A small image flow-matching model, trained from scratch: 2.5M parameters, activation relu.
Rows from block 9, named by matrix and row number. Each number is 500 + 50 x the weight over its row's rms, rounded and kept within 0 to 999. All counts start at 0. Numbers have three digits each. After the name is the row's rms in percent of the matrix's.
# emb: conditioning projection (model.mid.2.emb.weight, 128x192), inputs 0-95
emb.0 099:500647500574500500500500500500643406500500500500500426355500646379500500500622500500564500632500500500500500500500500500615647500500400500579500500500500500500500500500500500500500500500500500598574500500500500410500500580500500500500500500500500500557428426500408500500500500388500500500
emb.1 094:588500500500500500387500500614500500500500500378500500500322500500500500500500362500500605500500500550500409500574500429500587568500629500500500500500500500500500500500500330500500500591394500500500546500589500500500500500500449500500414500500500500581538556500406500388500585588500500500
emb.2 096:500500500500500500500410422367388500397440500646500500500500500451595629500500500500500500500579500409557648500500500448433500559500560418500500500500569500500500334500500403580500500442561500500500500500500547500500500500500438432500500500500500500500500500500445590500588415582435500553
emb.3 107:500500500500378500543500564500500500500500500500500500431500454572500585500500423500399500500500569500500500500500432447500575500569500395500500452500574500568545500500438500554369500500500500500500500500500500500396500500500500500500371500500500500456500500425602500500393500500500500404
emb.4 101:568500500556436423453500500697500568500561500500500565500569500425500432435588500500500500500500500500500428567500500500500500500500500389500500500500563564446500500500500500500450500500500500500500500500563500391500500500397603312371412500500500500500500412500500500544500500500452500500
emb.5 097:500500417500500500500500500500500500500500500500500602500500500500500500500586500679500449500567500500553500500500500500500500500500500500500500418500375500500500500399500500500500500500500343428585500500500500676500500500500446500500500500500500500605574500585500500500404349425500500500
emb.6 099:500500500615500500461500500585500570424500500421580500500500500580500500405500500500500500500500500415500500500449500500500396427500572500500500500500500500415500500500500500500431500500500500500449500500439500563500500648379500588500595444500500392500500500447500500500500563500500420500
emb.7 106:500390500500500578440500398352564500370500500500500500500562500500500500500500500500500500500606500500500346500500500500500431500500500645601411399500500500500500500500596500500419446500591500500405500500500621573555500457500500386500500500500500500374500500500412500439500553500500454500
emb.8 072:500500563500500500500500500391500500500500500500576500500423500500415500590500500626500500500500500500416500607500383418500500500500500500500500586500500567500500500389642500438500500500500500500500500500500500500500500500389500637500500500500579500500500339500500500500500500500500399576
emb.9 095:500500500500500500385500500500500570500500500500500592421500500500500552500500500500601500500449500500500500632500500500500500500500413672569500500500420500544623500422500606500500602500552500592500569500500442579500500398500500396585500500500607500500500500500583500500558500500500564500
emb.10 090:500500500387500500500342500500500500500432500500500500372500423500500500442599500500548500635500500500500416402500500500500612500553500598500500500500500431389500500500500500500605378500613340500500500500500500500500500500612500500500500448374500500500500500500500621500500500500500500500
emb.11 083:500583500432500581586500500500500500500500310430500500500500500500500423500500500413500587500500500500424500500500500500500500500440446500500500575423500586500500500500500569500567500500500500500580500597500386619500500500591500500428576500500500559500591500610403500500500500500500500500
emb.12 107:500500500500532500500500433500387500500500500500500426368500500440500500500500500500500464623457545500500500500500500500500582500561500500500500500500444553500411500500500681500500500500500500500500500559427500500500500577500500500500500500500500500500500500500500413500500500448500414500
emb.13 090:500500500500500557500500500500500500500595594594500500421500454500449426617500500500500438594500583500602430500432578573500500552500430500500630500576500563500500500500500500500551500500405500500500500500500500566500500500500412619500575500500500500569500422500415500563596569368581500500
emb.14 103:549500500583559500500582500500623500500500579500500500616500500547500500439500500500415500589500500500500500500446500500626431639603500500500500500500500411600454702500604594582500500500500500500500500500500567415500500500500500403500500500557595443500500426500360500500455500561500500500
emb.15 102:500500500500500500500500461500500500500500500549500500585409500500500500500625428610559500500371426500500500388500500500500500500500500500500500500396567500500500500500500500500500500500500598500500500401500500602500500500500597500500500500500500500500500552500500500500449392500500500500
emb.16 126:414585500500539500556500500500500500500379500500458500500558500595500500451500500569500585436500500500597500500500500567500500500372428500500500562500436500500578500500431500500575426500500500500500500554500449500500565560500500500429500623424579500500500500424559500424500500500500448539
emb.17 116:589500500500500591649500423500500500617500426446500500500500608562500398628500500500402500435500401500500500500500435612500410500447442500500500547500500573500435600500500500500500500500500500500604500393419500500500457500500500573500500500500434500589500500500500500500500565500500578500
emb.18 103:500447500500439452500500500399406500500500500571500500647419581500500500413500500500500425500500500500500601500500500500420500447500500376424500566605500500500500352500500557500500433500586394500553500500500500500500500554500500500500500604500500500500413558559500453500500500500500500500
emb.19 095:500500500500500500500500500500500500552500500500500500500500500500500500500500600500500373500685500380500592500500420428500500323500500340500500500500551500500500500616500500500500500500500500411447500343500440461500500500500500500395500609500500500500500606500500371449662399500500500500
emb.20 076:604425500500500500500500500500552500500500607500500616571500500500500500698500500500500500500500500500500500377624500500614500500500404500500628408500500500500500326500500500652436500606500500419500500410500500500500500500500595500500604500500500500500500500405500500500500500500500500500
emb.21 124:384394500500540500500500500500500500500500361500434500394578500500500434552500569500436500500500500583500500500606500364602500415500553632428500500571500500441500599568463500416500500447413500500500500587443500448500500500500500500500500500500500587451602500500500500500500500687500500567
emb.22 098:500500611440448500500500640500451500632459500573500500566455561389500401500500500500500500362500500403374421500500500500500500500500500362500632500500500500555413500616500500500500500500500457500500404500500500500571500500500500500616408500500500428427500500500577500420577500559500611500
emb.23 101:500500500500500500587401500500500500403500500500500500500500500500422500393438595500561555500500500500500500500500500500500500500500601500500500500548559553500500443500591345420500500411389500500500566590544500500558500500500425402500500443500569500500500431500500500500500595500500445500
emb.24 085:500500572500500500500500435500364500449500500500576500500627358563500500500576500500500500671500500438565500580431500500594500500500500500500451500634500550500500500500500403500500500500573500500407500500500500500500500500500500500500427500500435500500500500564500604500500500500569500500
emb.25 097:430500500500500585423580500415554500500586500500500500500500500500500445500500553500500500427444500500500387500551500500500558500500500500500500500500500500579500361413500427581500500500500553417435429500500500416593500500500500500500423500593500500500557581500454432500677500560500546548
emb.26 108:500500500500500500500367500500500500588500500500500581500347456500587447410543500500500500500500500500500571413500500500500500500500500622500500500500500414543500500500500611500500500500500500500500500626500609555500500568604500574500564500443500427500500610548500550580500500500579562500
emb.27 097:500500500500500433379500414500500500500500500500500421500500500500414500500500500379500500500500500500500394500500500500500440500597429500500500415500500560628500500500419397437598500500585570500500500350500500500437500384500500500459500500500500500500500558442500500558383403500500500500
emb.28 091:500500500500500500500430433648500500500500500500500500500500500583500567500500562500500418500400500500500500500500500500356500500500500500568565500500592409609595500500500606392500606500500500500407500500500500500500500500561596500500643500500437602500444500423500500500500500500500500435
emb.29 111:569500500500500500500500500500500436632500500431426500500500500500500500595500447500500500500533500556449420500500433566500387500500500413500367500500500500449500403500500500500500568500626500557500421427500654500432500500622437631500500500500500500415500500500500500500500500500500544500
emb.30 126:500500410500500448500553500500500500500500500500500500500378500579500500500500500441658500500569500500500500500500500458618500500500500436500500500500500500500500500567625550500500500500632500500500587500500500500500500421500500500500500500500500500500500500500500500500660555396500500500
emb.31 101:500604500566603500500400500500440573500417385500500500500500536500553500500500500617500500500500500500500670592592653589500500500500500585500697500500462500500446500500500500500500500609500500500500500640565406594500500500500500500588428500411500500500500570500500500500500500500500500500
emb.32 113:500500500500500582500595384437500500500583500567588577500500500500500560500500443500500422500590500428500500500564561500587425438500559500500500500500554419597500500500500500423500500500500500422500500500454500500500500500576541602500563500595500500500500500454610543592403500500500500500
emb.33 105:500601381500453500500500500500500500437500500500500500500434449413500500386500426500418440500500500500432500500500541411443500605500500500594500500418500500410500500454435500598446500421564446500500500385449438432500548500500500445419500500500500562500500431500500444570570453436381500500
emb.34 099:500500591381648429500500500500401577319592500500500570572500500500500500500500500500500500500543682500500500500446372500500456500593500500500500500500500500443611500603500440500500500500500500434500566453500500500500500360500500585500412500457607500500500500438500500406500576500500500444
emb.35 091:500558572500500500500500500428500578500500500552500500500500500500500600398500578500500401500425414500591598500500500500500500500500500500400582500500500500500500423500500387577500500500387500500500500500500555551500429500500500411652570567555579500500500500500500422500500428363559500576
emb.36 104:500415500500500500500439500500428433436500451431573500500552591500555598581500605500500500388500500500500550500500551500500500500500500612500436427500500500500558500500613500407500572500431500500426500445544500443443500415439500578500500500430500500580500603500500450500500500500500573578
emb.37 093:500500500430416591500500500500500500396582371500500553419500323500500500588500500500426500610500500557500500500500500434415622500500500500500500500500500434500500500500500582500500591500500500500500500500500575431500401383500420500500500500500500500443599579500416500500500500591500389500
emb.38 122:500500500500407500500459547500435500553448457500437500500500500560500441500500500500569600500500453455389500500500420553500583500500500500500576500500450500500500663594500576404500428500500500553500500500500500549500500500500500610500500500500568500500500500547547414567575435500500500567
emb.39 074:500418500500500500500500500500500500500500500593500500500500500500576500584500500500500500500500429500500500500500500500500500500500308500500500430500500500500426500500411500500500500412500500500500500563500587500500500438586602500500392500567407431437500500500500500429382500500500500500
emb.40 100:621500500500500440500500500500500500500500500500500500500418424500500431500500500500500500500500500500500500500408500559557591435500500500500586500500500415500566500370500500428500500500500500451371500500500365500500500500500500500435397500437500500500437578427500586500569594500500500422
emb.41 083:564415500500500500500500500579500430500500500645500500500626500573500500367500500500500500500500386586500500500500500500500500500500500629426500500500414500427500500624500500597500500500583599500500500500500500500500570567500398500500500609387500500500500415500500500500500500500500500500
emb.42 108:500500500405463500610500500500431500604500500500500500500500401500500500500500500562637548500500500500500500500438607435445391500500500589588500541500574500559418623500431563400500500500448500500500500500587500568414500567500500437414500500500428564500500434585500500500500564615500620500
emb.43 122:422500576500500500500453500548573500500410500500500500579500500462500500500500567441500500597500500411500500500413500417500500500500500500500595500539500590500546552500500500417500373500413500500500545500500500500500500631500500457428500500420500500500500550500429500569402500500500445379
emb.44 107:500546500500500500454500571500500500412500500500500500500569585500500500500500558500500500500500500447500500424500500500614424500500500392326500500562557544591500500500500500554393500500555500500367576500500435500568610500500500500554500396500500583500500575500500500500500500500500500500
emb.45 092:500500500500500549500500500500500500500500500500500500500500500500500500500500500500412500500500500603431500500500561418500500578370500500597500500500500500442602425409500500632500500625500500629500500500500421500415500500300500586500500500500565500500500500500584432500395500500500602500
emb.46 101:500500562500500426579500534500500500500500500500500500500403500500411500500500552500500604560376590500500500500500500500570500500500500500500437500500448500401500500602500500500431390419500500431500500500353597434547500500500441500628383500618428500500500551448420500500442500500452416500
emb.47 093:500583578500500391500500500500500500598553500500500500435500572500500500500500500500500570500500500500572500570500500500500500500500500500500500608500500500565305587500500375500500587500559500500415562588500500408429500500500500500446449604444500500500500500500500500500405500500500500577
emb.48 094:500568500500570500500500628500500500500419500500500500500500425500500433500389500500500500500500500500500406500500620627403500611500500500500500500500447500500500500500626500366500449575386567500500500500443549500500500425666605500500500500500500416500500585500500500500500500610500500500
emb.49 103:552435500500500434500386500500500443680436500500500500500500500603448422565500500500368500500500448500578500500500435500500500500500500434500595500500562500500500500537591344614500500500694586500500456500500500500571500500500577500500415500403500576550500500500500500500500500590500500500
emb.50 089:500500500560500381500500391500644500500500500500500500500500500500500500500500571600563500583500500500500500500405500500500500500500597500500636500500559500500500500500426607500500500500423500566500441500559500500500500500389500500600500500573500500429500642500500500500500500500500500500
emb.51 087:500500415500500500500500425500500420500500500500500500500579500500500387500596500445500500500500500500500402500500500401500500500500500500445500500500500500418500393580500573500500500500500500500500500500500559366500500655500500500390500500500354500500500500590500599631333500500500436500
emb.52 140:443500371470500500472461500500500453438500500500432500500500500542568544539500500500409436500500500500598450500500500446589433427545500350584388500500500500500500500500500500500500500500500424500500574500543500500500500500641447500403593500425500500500500500500461500557439500416500500446
emb.53 083:500500424500500500500561588609310500500500440500500500605562500500400592500579500500500423500347500500500500500500370500500500577500500500500439500500500624500500500500500606500500500500500500500500500500500416500500500500389500500500500500500416500500421500500500500411632500431500500566
emb.54 064:500420500500363500500500500500500500500500500500500500500634500411407500500500500500500500500500500500597500500500627500408500500500500500500500500500500500500500243500500500500500500500500417500500500500500500500396500500500656592500500500586500500500500611500500500500500418500500500500
emb.55 078:500573500500500403500567500500633500650500500500500500500500500500500500633623428500588383500500500500500500500500500419500500500500500500500500500500500500629500500500608500557500500500500500500572500406500500600500569500500500375500575500500500500500500425500500500500500500500500500500
emb.56 107:437383500569500500394500500500500500500551500500500500500500500575500445500599500433500500500500551500557500433500500392500500562500500406500416500500550442394500500500397500569500500500500500448365389500500410500500500401418500412433610500500500438500500429409500500500500500377420500500
emb.57 115:500500500500408561416500456351500500500500568500500500500500500500500500591500500500500500434644500500500500500414419616416587500500500500500500570500438593551500500500500500500436421500411603500456500500500413443610500500500500397572500500500569500571500448595500588500500500500500500500
emb.58 107:500500564500500500500500467500500500500500422500589593553590500410500427435549500500500500500500550549500500500500500635500423500500592500439500566500500500500500500456500500500437500500558636559588500592500500500500453574381500606500500500500586500419500451500500500414500500560568500438
emb.59 090:500500500500500500398500444500500500500500500645500435500551579434500500500500500500438563500500375380603572500500500500385605500500500500500500560500500500394500500500500500500500500500500422500500500559500500375500500500590551500500500500500500415500500500500500421500500500442427500585
emb.60 110:500500500585500500500555500379500500500500500500500550500500403500500628500500500500500500500453500500500500626500500500500647500500500500575500420500577616500500500500424500500500591549500500438500584383500596596500436574408500500635500500500500500414500385571500500500667585561500500500
emb.61 119:500500500500606590602500500605541500500500500419408500500387500560500584500438500500500500500424500500451500500616500566389500444500500500500500500500500500500500333500500500500500562500500500559500443584500500570551626416588420500500500500500500433500563406500500500618604500500411500500
emb.62 101:560500500500500500500500379386500500500500500362440500500500564500500500500435500500500500500500500500500500500500500500554542500500500500500553500500500500576363408500546388579599500602415500500558500571574546500500500500500500500500578500556500561500447500500500500562700500626500500500
emb.63 119:500439500500500557559500500500500579500432500500500547430500500500500500500500500500629438500577500500500618500500500420585500500500500500500447500500500500500355542500500588500500587500500411500500500500500500579447500500449419500500500439447500417500500441500546570500500500621441500500
emb.64 059:500500500500408500716591573608500500500500500500500500500611500500640500500500500500500315500500500500500641500607500500500500500500386500500500500500500500500658500500500500621500500500500500500500500500500500500500500500500500500605500500500500500409500407500500500500500500500500500500
emb.65 105:500500500566500432565500432639437431500500370500500500500573542547500500500500500403399500500580500500500423500500500549500547500368500500572500426500500462500421500593618500622590377416500500500565500618383500500500500639649500500442405500500545500500500500500500453500500500500500500500
emb.66 087:500608500500500702407500415648500500500500500500500500396500500500500618500500500500500500500500500571500500500315500500422500500381500500500500500500500500500500500372500500500500500500605500432500500442500500500500500500500500622500561500500500500500500562500500500361500500500614500500
emb.67 098:500500500500500500500500500500500500437500457500599500425590500500500500500500500363408500500500500500500563500376500500590500500500500500500500500500500587559500500500500500500413376500419500500500437500500500398575500632645500500500500500500500550500500500500608500374500500500500444500
emb.68 093:500500500500500426500500444500427500500500426457500500500446500500500500500500567500500452500560500500500566500570500500621370500500664500500500500500500500500500428500500500591500500401411500500500500439500562500577500587500558500500616500500438405500500500500500434590500433418454500500
emb.69 102:500500500653500500500500500500500500601500500500500500500500614390432500500500394500579500500500500409500500500500617500500500393500588500424500500500500456500428500500592500500426500500545500500500500500500557420500500500500500500500383500421586446500592500500500662500500500500500500500
emb.70 084:500419411500500500500500559450500619500435500500500500500500500500559619500500500500500680500500500500500500500500500500500500500500500389500642500562632500500564500500668500500370500331500412500500500590500500500500618500500500500592500500500570500500500500500500500432500500500500601500
emb.71 088:500500500500500500500395500580500437500500500500500500500500500500586571500500500500500500500500500390500500500500589500500500500500500500500500571500500555500500500500395500412500500500500500500500500443500500500379408500500500585396500500500500605500500500500500500500500500397500500500
emb.72 112:500387616500500500425500500357567500500428500500500500500605500449550443500569452500500500464500500500500500557545634500500500500500500629500500500592575446500500411365346443500500583630500500628578500394500414448559500427500559406500500500500500406500500605418500408500387500500401500568
emb.73 104:500438500500596602431620500643500500500500570442500500555500500541500500500583500500500408428429500500500500500500500500500500424500427590500500500500500500500445668500500578500500500395500593387500404500500429500556574500500447589500500500585500500500500500500500500500500589500500500500
emb.74 086:500500500397386500413419500500500500500500500500500500500500500585445584500500500401500576500416500500500500500500445500500500500450580500500628436500500403500500500500447655500500500500500500586500500602500500500500500500382500500500343500500500420588572500383596500500500500500500500500
emb.75 104:500565500557587500500500500500500443433500444500500500500381500500500500500500587559500432500500500500553500500548451500500500589500395356500500500500500500500500500373500500636426500568500500402500400500500500500500500439428432500500500554500500590388500451500500565550567500500500546500
emb.76 092:549500589500500500500500500500564576500500401500500500417500500500500417500500500500500500500500500602500500406500572500450359500438500500500500449500418500500500500500500614500500500500500500500500500500416500500416582312500394500365500570500500500580411569500500500500500667500500500629
emb.77 104:404393500425500392640500500641500500500500589570500500575500500500500500500500376500500500548500500500500500500403408500500500423500419601500500500500500500500571567563446392500500500500500614500589500500500500500392500500500547423396500500500500500574577500500500500500500500500569444500
emb.78 091:500500500623420500500500500404618500500500500500500500569356400500500397500500413500500500408500500500500500414500500414416572500399500500500375500568500500431419500500500500408500500416560500500354500421500500500500500500500500500500500500555500596608500500566500423556500500500500500500
emb.79 118:500500500500564500500500500500450583500500500500555500562500500500500500500500448500586500500500541500566500440378500500500500471500500500500500500500500500537500500500500434428545500582500500429500500500500442500500500385387500500541500500573500500500500560433500643500500555500500500500
emb.80 101:382500500500590500500500500500637500349500549500592500448500424589500566500500500452500500500500500500412500645390500500500500500500500500500500500500500500500582500588587500500500337500500500421424500500500500500443500500500409500500672500500500500500372500588500500383500500500500500500
emb.81 100:448589434423500500668500500607500500560500547500500500500578424419435500500382500500425500500500500500590500500500500500500500365500500425435500550500500500500500500500500500410441500576500500500500500500605500500500500574500680570500500500500600500603500500500500500500434500500500564500
emb.82 111:389500500500500391500500548500422500604500500500500500500500500574500429500563500500500500500500553500500500500500500500536500500573500500556500442500500500584500500366500500571438444500458500447565500500500569450554500615444500500500428500500500375500500411570410500600608500500500500500
emb.83 088:500500500500388500500500500500500426644442500500500500500500414573500500500500500500500500500500500500558396426500500500500500500500500500500500626396500500500500500406500500500566500500417500584500500500500500500500417500596589500556500445412500500500500631500420500500651577500500500554
emb.84 117:557500500500500500437395500321408446385500500500500558500500567415500405500500500500567500556395500500417550500500574631500500549561500500500500500500500500448500289500500443437500500500500500500500449500500559500500500500500500500563580431500500500500500562500428500500500500500500500618
emb.85 094:500500500500500500500429500437500500569500500500422439595500601438500500500500500654500500414587500623500411500611500500500500549500500374500500561435500500649500500500616500378500610500500500500500500500500500500500500500500579398406500500500374500500560500500500500443500500500500500500
emb.86 116:500500415500500500500500448500500500500500500500500563500500500427500437500500500500500420500404540500430500500500500378500500500438500500420335594500500500500500500579500500500408500500500567500443500500500500385500596500500575322369457656500500580500500500500500500500594500340500500500
emb.87 083:500500500500500500500500500500577500500500500596500500634500500434500411421500500500500419410500446500500500586500500500500500500500357500500500500500431443500578500500397500500595558696500435571500500595500500500500396500500500500500500418500500579433500603399500559500500500619500500593
emb.88 112:500500500500500500500500570500500500572500461500500500392500448500500500500500500500500500596415500500500553500586500500500500500439430500500500409500500500500500623500598500500561564500532500555388500446546404538500500500500399500500500442413500500375500500500500500500500500710556500500
emb.89 103:584425500500438500500500593588500500500500583547584500500500395500430500500500500500500500560610500500500416636438500500500500500500500500500500500500500599500500500500500500500559500500500428500546429500500500559435500552500500500500383500586500500612500403623500544555500587500500500411
emb.90 097:619500500500500500500500500500500436500500500500500500500380441393500500543500575562459500500350461500398500500500500500500500500500575618500622500444500500500404500500383431500500590500500500500500596500500500500500500500500500500500383500500430500500500500591500500500674500500500500573
emb.91 091:500500581500591571500500500500500581454500500427562545500500500500426500500500500500351500597500500500500606500500613380579500500500500500500399500500500500500403500500500377500500500500500500500500500397500428500500500500500451500500500500500500500500500500500612500500500418500500441443
emb.92 105:500500500423500500500500429500500562500596587500500500401586500500500500500500500500500464500571500500500766500500500500500500368500500500500500500500500500500425623500500640500589448500423500500500568500500500603544500500500500550448578500561500500500500450500500588659500500500500500342
emb.93 101:566500500500500500500598500500500588500500500500500500500292500500500500500500500444500500500500500580373500500500598500429500586500500500500500435420500500500500500500500423374500500500435500454598500500500576500500500500500500500500429500600500500557500500500500500500367404500500500580
emb.94 102:500500583500600558348500500500500500500572500500500500500500500443500500370400500500500597500500500402500606433426500500500421500500592587500420500544500500413500616336583566500500500500500500609500539584500500500597426393412500445500597431599554447500500429500500500500500500500500500500
emb.95 091:500621500500445441500431500458403500500435414500500500620607500500500500500500500500500500377425500500500500500500500500500500500687419346500500500500573500500500331500500448500404500500588500500500500420500500579500500500500500675500571500377500500500500500500446434500500500626500500500
emb.96 097:500391500500500500500416500500580500500500571500500500500500432500500500500500500577500500500500500500500388500500603500374500500500424500438500500415392500500404500500500500365500500500615500500607500500500500500500500500602604500500500608431500446500500500500677500500445500500500500401
emb.97 080:500500500591500500500500373364500500634500500500500500500500500642500500500500500500500500500637500500500500500500500500500596500500500500500392412500500500500500435500500500500401500500500500500500500500500500500500500500500609500500500500500500500500500500500500500500594500500500500500
emb.98 103:500448604500500457580449500560451581574550440500500563550559500500500500500500500500500500389500500617500447582571500500426500500440384500500557500591409549500500408500421500582423500500500500500424500552559446500500500574500500500500500500500500500500500500500500500500500559384420358612
emb.99 109:500500446500500393500500500500431500500550500500500431415580500569500556500500500500500500500582449553500500500500625500500500576500500419500500500552500500500424500411500500625542438598500390500500618500586500573500500416500437500500500423500500500500500500603429542500401500500500500500
emb.100 109:500500500500500581500500571585500500500500500500500617366500595453500552500393500500449500562500500500500500500395416500580415500500500500500500559555500549380500500420500500500500568500500500500500500500574500555500500350500500500408353412500500557500600500500500500590500500500500500392
emb.101 093:500500500500429500377500500452500437500432500500500500500337500500400500500599570500500360429669423500500540500500500623500500397579582500500500500500500500500500500500500500500500500500500500459500439395579500500500500500500500500500500500500500412562500364500500500500500500500500500500
emb.102 092:500412582500500500500574500500500500612500500500569500500500500433500552415500500433500500500500500500500500500500500392423443428500500405500433556559500500575390350427500500500572500427552562500587500500556500500441402438500575500500576500500500414500500500500500573500406500437418500500
emb.103 112:500453500500500500500500500544500396550577387414500500500500500578500500500500500500500410500500547500500301500563500570500500420500500500500500500500500428447424500436409445500400500500421500500500548500500500500500500562436371500500500500500500575500500449417500566500500500500500585500
emb.104 115:500500408500500622457500556500500500500500500555500500500500596500500577500500500430602613500500454500500500500500500500418500500554591608500627570500572600500500662500500590438599394500500373500435500500534500500617598603500500408500500500393500500600500500500500500500500500604500500559
emb.105 101:500576427500500500500500500500500500500500396500414500500500379500582500500500500392581500582444395500438557500500571421500424500500500500500500500500581412500500391500500337359439566500500500500500500415500500500500500500405578500345623500500500500500500500404500449500500578500500571500
emb.106 096:500500500500500500330500500500500500500500500500500500500500500589500558581500602500500570500500500500500601438500403500500587500500417500500500500609591414584500500500500577500500500655500500561382500500554500500360421500500500500500500583500500500500500500500500500500500500500500500500
emb.107 084:500500500616500500614500500500616500500500500618500500500438500500500500500500500612500500500500436598500500500448500500414500500500500587500500500609500500447500624500500500597500500500500500500500573500500500500500500500500500500621583500500500500500500500427380500633734500371500408500
emb.108 095:500500500390570500500500445500385500627561614500540500500500500500426500500500500500500500500500640500401410500500603500500500500500500500500500500500500500373500500639500551556426500609500500500500500500500500443500500500500500500500500500568500500500500567500571500402500500500431412500
emb.109 076:500500500500584500604500605500500500500500500500409326500500616500500500500500500426500500500500500500500500631500500500381500500500500500580589404500500500500415365500500500500500500418413406500500380500500500500500500500500500500500500500500448500401500642500500500415500500500500500500
emb.110 067:500427500500500500500500500500500500500500500500430500500500500500500500500500500631500609500500500500500618500500500500408500399500409500500500582500500500500411294500423500500500500500409500620500500412500500500575500500500610500500500500500500500500500387500621383500500500500500500500
emb.111 102:408500500500500500470500500500500500500500500623500500500500569500500500500569500372500500500500500451500500500369500565443500500500500334500500500419591500500500500500500500500500500558500500500500571500500373500500500500500500500500441500500500500344500500500500382500500500500327573500
emb.112 096:500500500500500500500595500456500500500500591500500554500500500500500427500500500500500591500411500500500500500500600500500500500500452425500500500577500411500500500500500500500500500446650379500500500500500564500597388500632500500500500500500500500596588576500500500500318500270500584617
emb.113 100:500500411500500500598500500617500500500500500500500590597433500500500420424500451395602618570500500500500500396500500387500500500500500500500500500500500500500396602414500500500500602500500559383411500500583500500500500500500425500500500500500500500500500500500500500611453443500500500500
emb.114 096:500611500500417500683500500500500500500500500500606429500500500500500500500500500500500500500534500577500454500500350500500500500551500601500675500500578500500500705636500500500500500500500500500576500500500500579414500500500500545500500500500500500370500500500500500500500500500500500500
emb.115 118:500500500458567500444376500500500500319500563456462500500500500500436352500559449500427376500500500500454500500500500500362500593454460500500500500500426500500500600500500500448500500500500500500500500500500607500427500564500563500500421553500399500500500500425500500500500462576590500446
emb.116 109:500584500500500500500500500500322500500500366399500500434500500437500500588426500500500604500500500500500500500500557500458500500500500427439566500500500500500500440571500500500500500500500569500500535500434500374500568500399500568500500428500500500444559403500500500395500500500500500500
emb.117 101:567500576500500500545500544500598500500500549500500500500500451500500500417500500500500421500550500438500397500573388500500500500560500577602421500500500500595500500500500554500500500500500500500500383500500500500500500500500571500500500434500500608500500556575411500558573500500566500500
emb.118 115:500576500500500440500500441500500448500500500500500500544500500500443500582500500563561500500500500500500500619500500500595500500500500500500500500584500500500587500573500460410500500500500500500424588500500500415640500500500500428500624445500424575574392500500500500500434500500564500500
emb.119 089:500500500500430500500612500434563500382500500596500500500500500500500500500500500500393500500567500500500574500500500500695500500500500500500500500423500500500500500628632500500500500500404585500500500500500500625500408500500500547500500500500500364412500500500500500500427437400500350500
emb.120 093:500626500500633500500500414500500570500500568500500500622500525500585500500500500500500500411500500589500500500595432500500500423500635500409351500437500500414500500500500500500500415500500434500500582500500500500500623500651500500500500500430500500674525500554500426500584500500436563445
emb.121 105:500500500500628445630500424500500500675500606500500407500500634500500558500500500500500500584500559500500500405382442500500586500550574500500500500500500543500592500500571500600500415500500500500500500559500500583434500500500500500500500554500413500592407438646500640500565414500580500500
emb.122 088:564500500500500438500568500500500595571500500500600579500390500500500384399422558500500500500450500500500500438500500500500500500500424500439500500439500397500569500500424500500500711500500500547500500500407593500500500500500445598500572500500577500500500500500431500500412500500500500500
emb.123 095:500500500500500500573500582500500500500500500500500500500627500427500575500500500562596634422500500500423592500385419500500500500500500500500500570419576500608500500500500500456425340500602500500437500569438500500453500500500500413500392500500383598442500500585402500500500585500500500429
emb.124 103:500610500500451435500500500500529500333500500500500500500500500500500634500500612500400500500500421454552500448500613500572500500500500444559500500500500500500500500500500500452500500500637500500500449576500500628500452500500616500500434407500500435500500586500500500627500500500572500500
emb.125 088:500500500500418500500419500648569442408500500500500500500500500500500500322500500552500500421500500500500500500500500500500555500500500500500581500500581500500500500394632500582430587571598500402550500347500500583500500500500500429500500500417500500500570500500500565436500500500441565500
emb.126 116:500500582500500500500500463500500622565500500500574500500500500500604500396500500500500500500401500407500578500575443500551500500411500500500611500500500500500395500537500500500500500584500500427403500500456379500457500500550423500383427500500581560595500500500500500500500500411500500500
emb.127 101:500500574500500500500500531500500500500500500414500606500500500500500500500500500617500500454500426500500500500500500500667500612500434500500500571552500500536650645500500500625500500500444500500538500500500500500500500500500500500500444500500628500500500561567431562500500595500577500500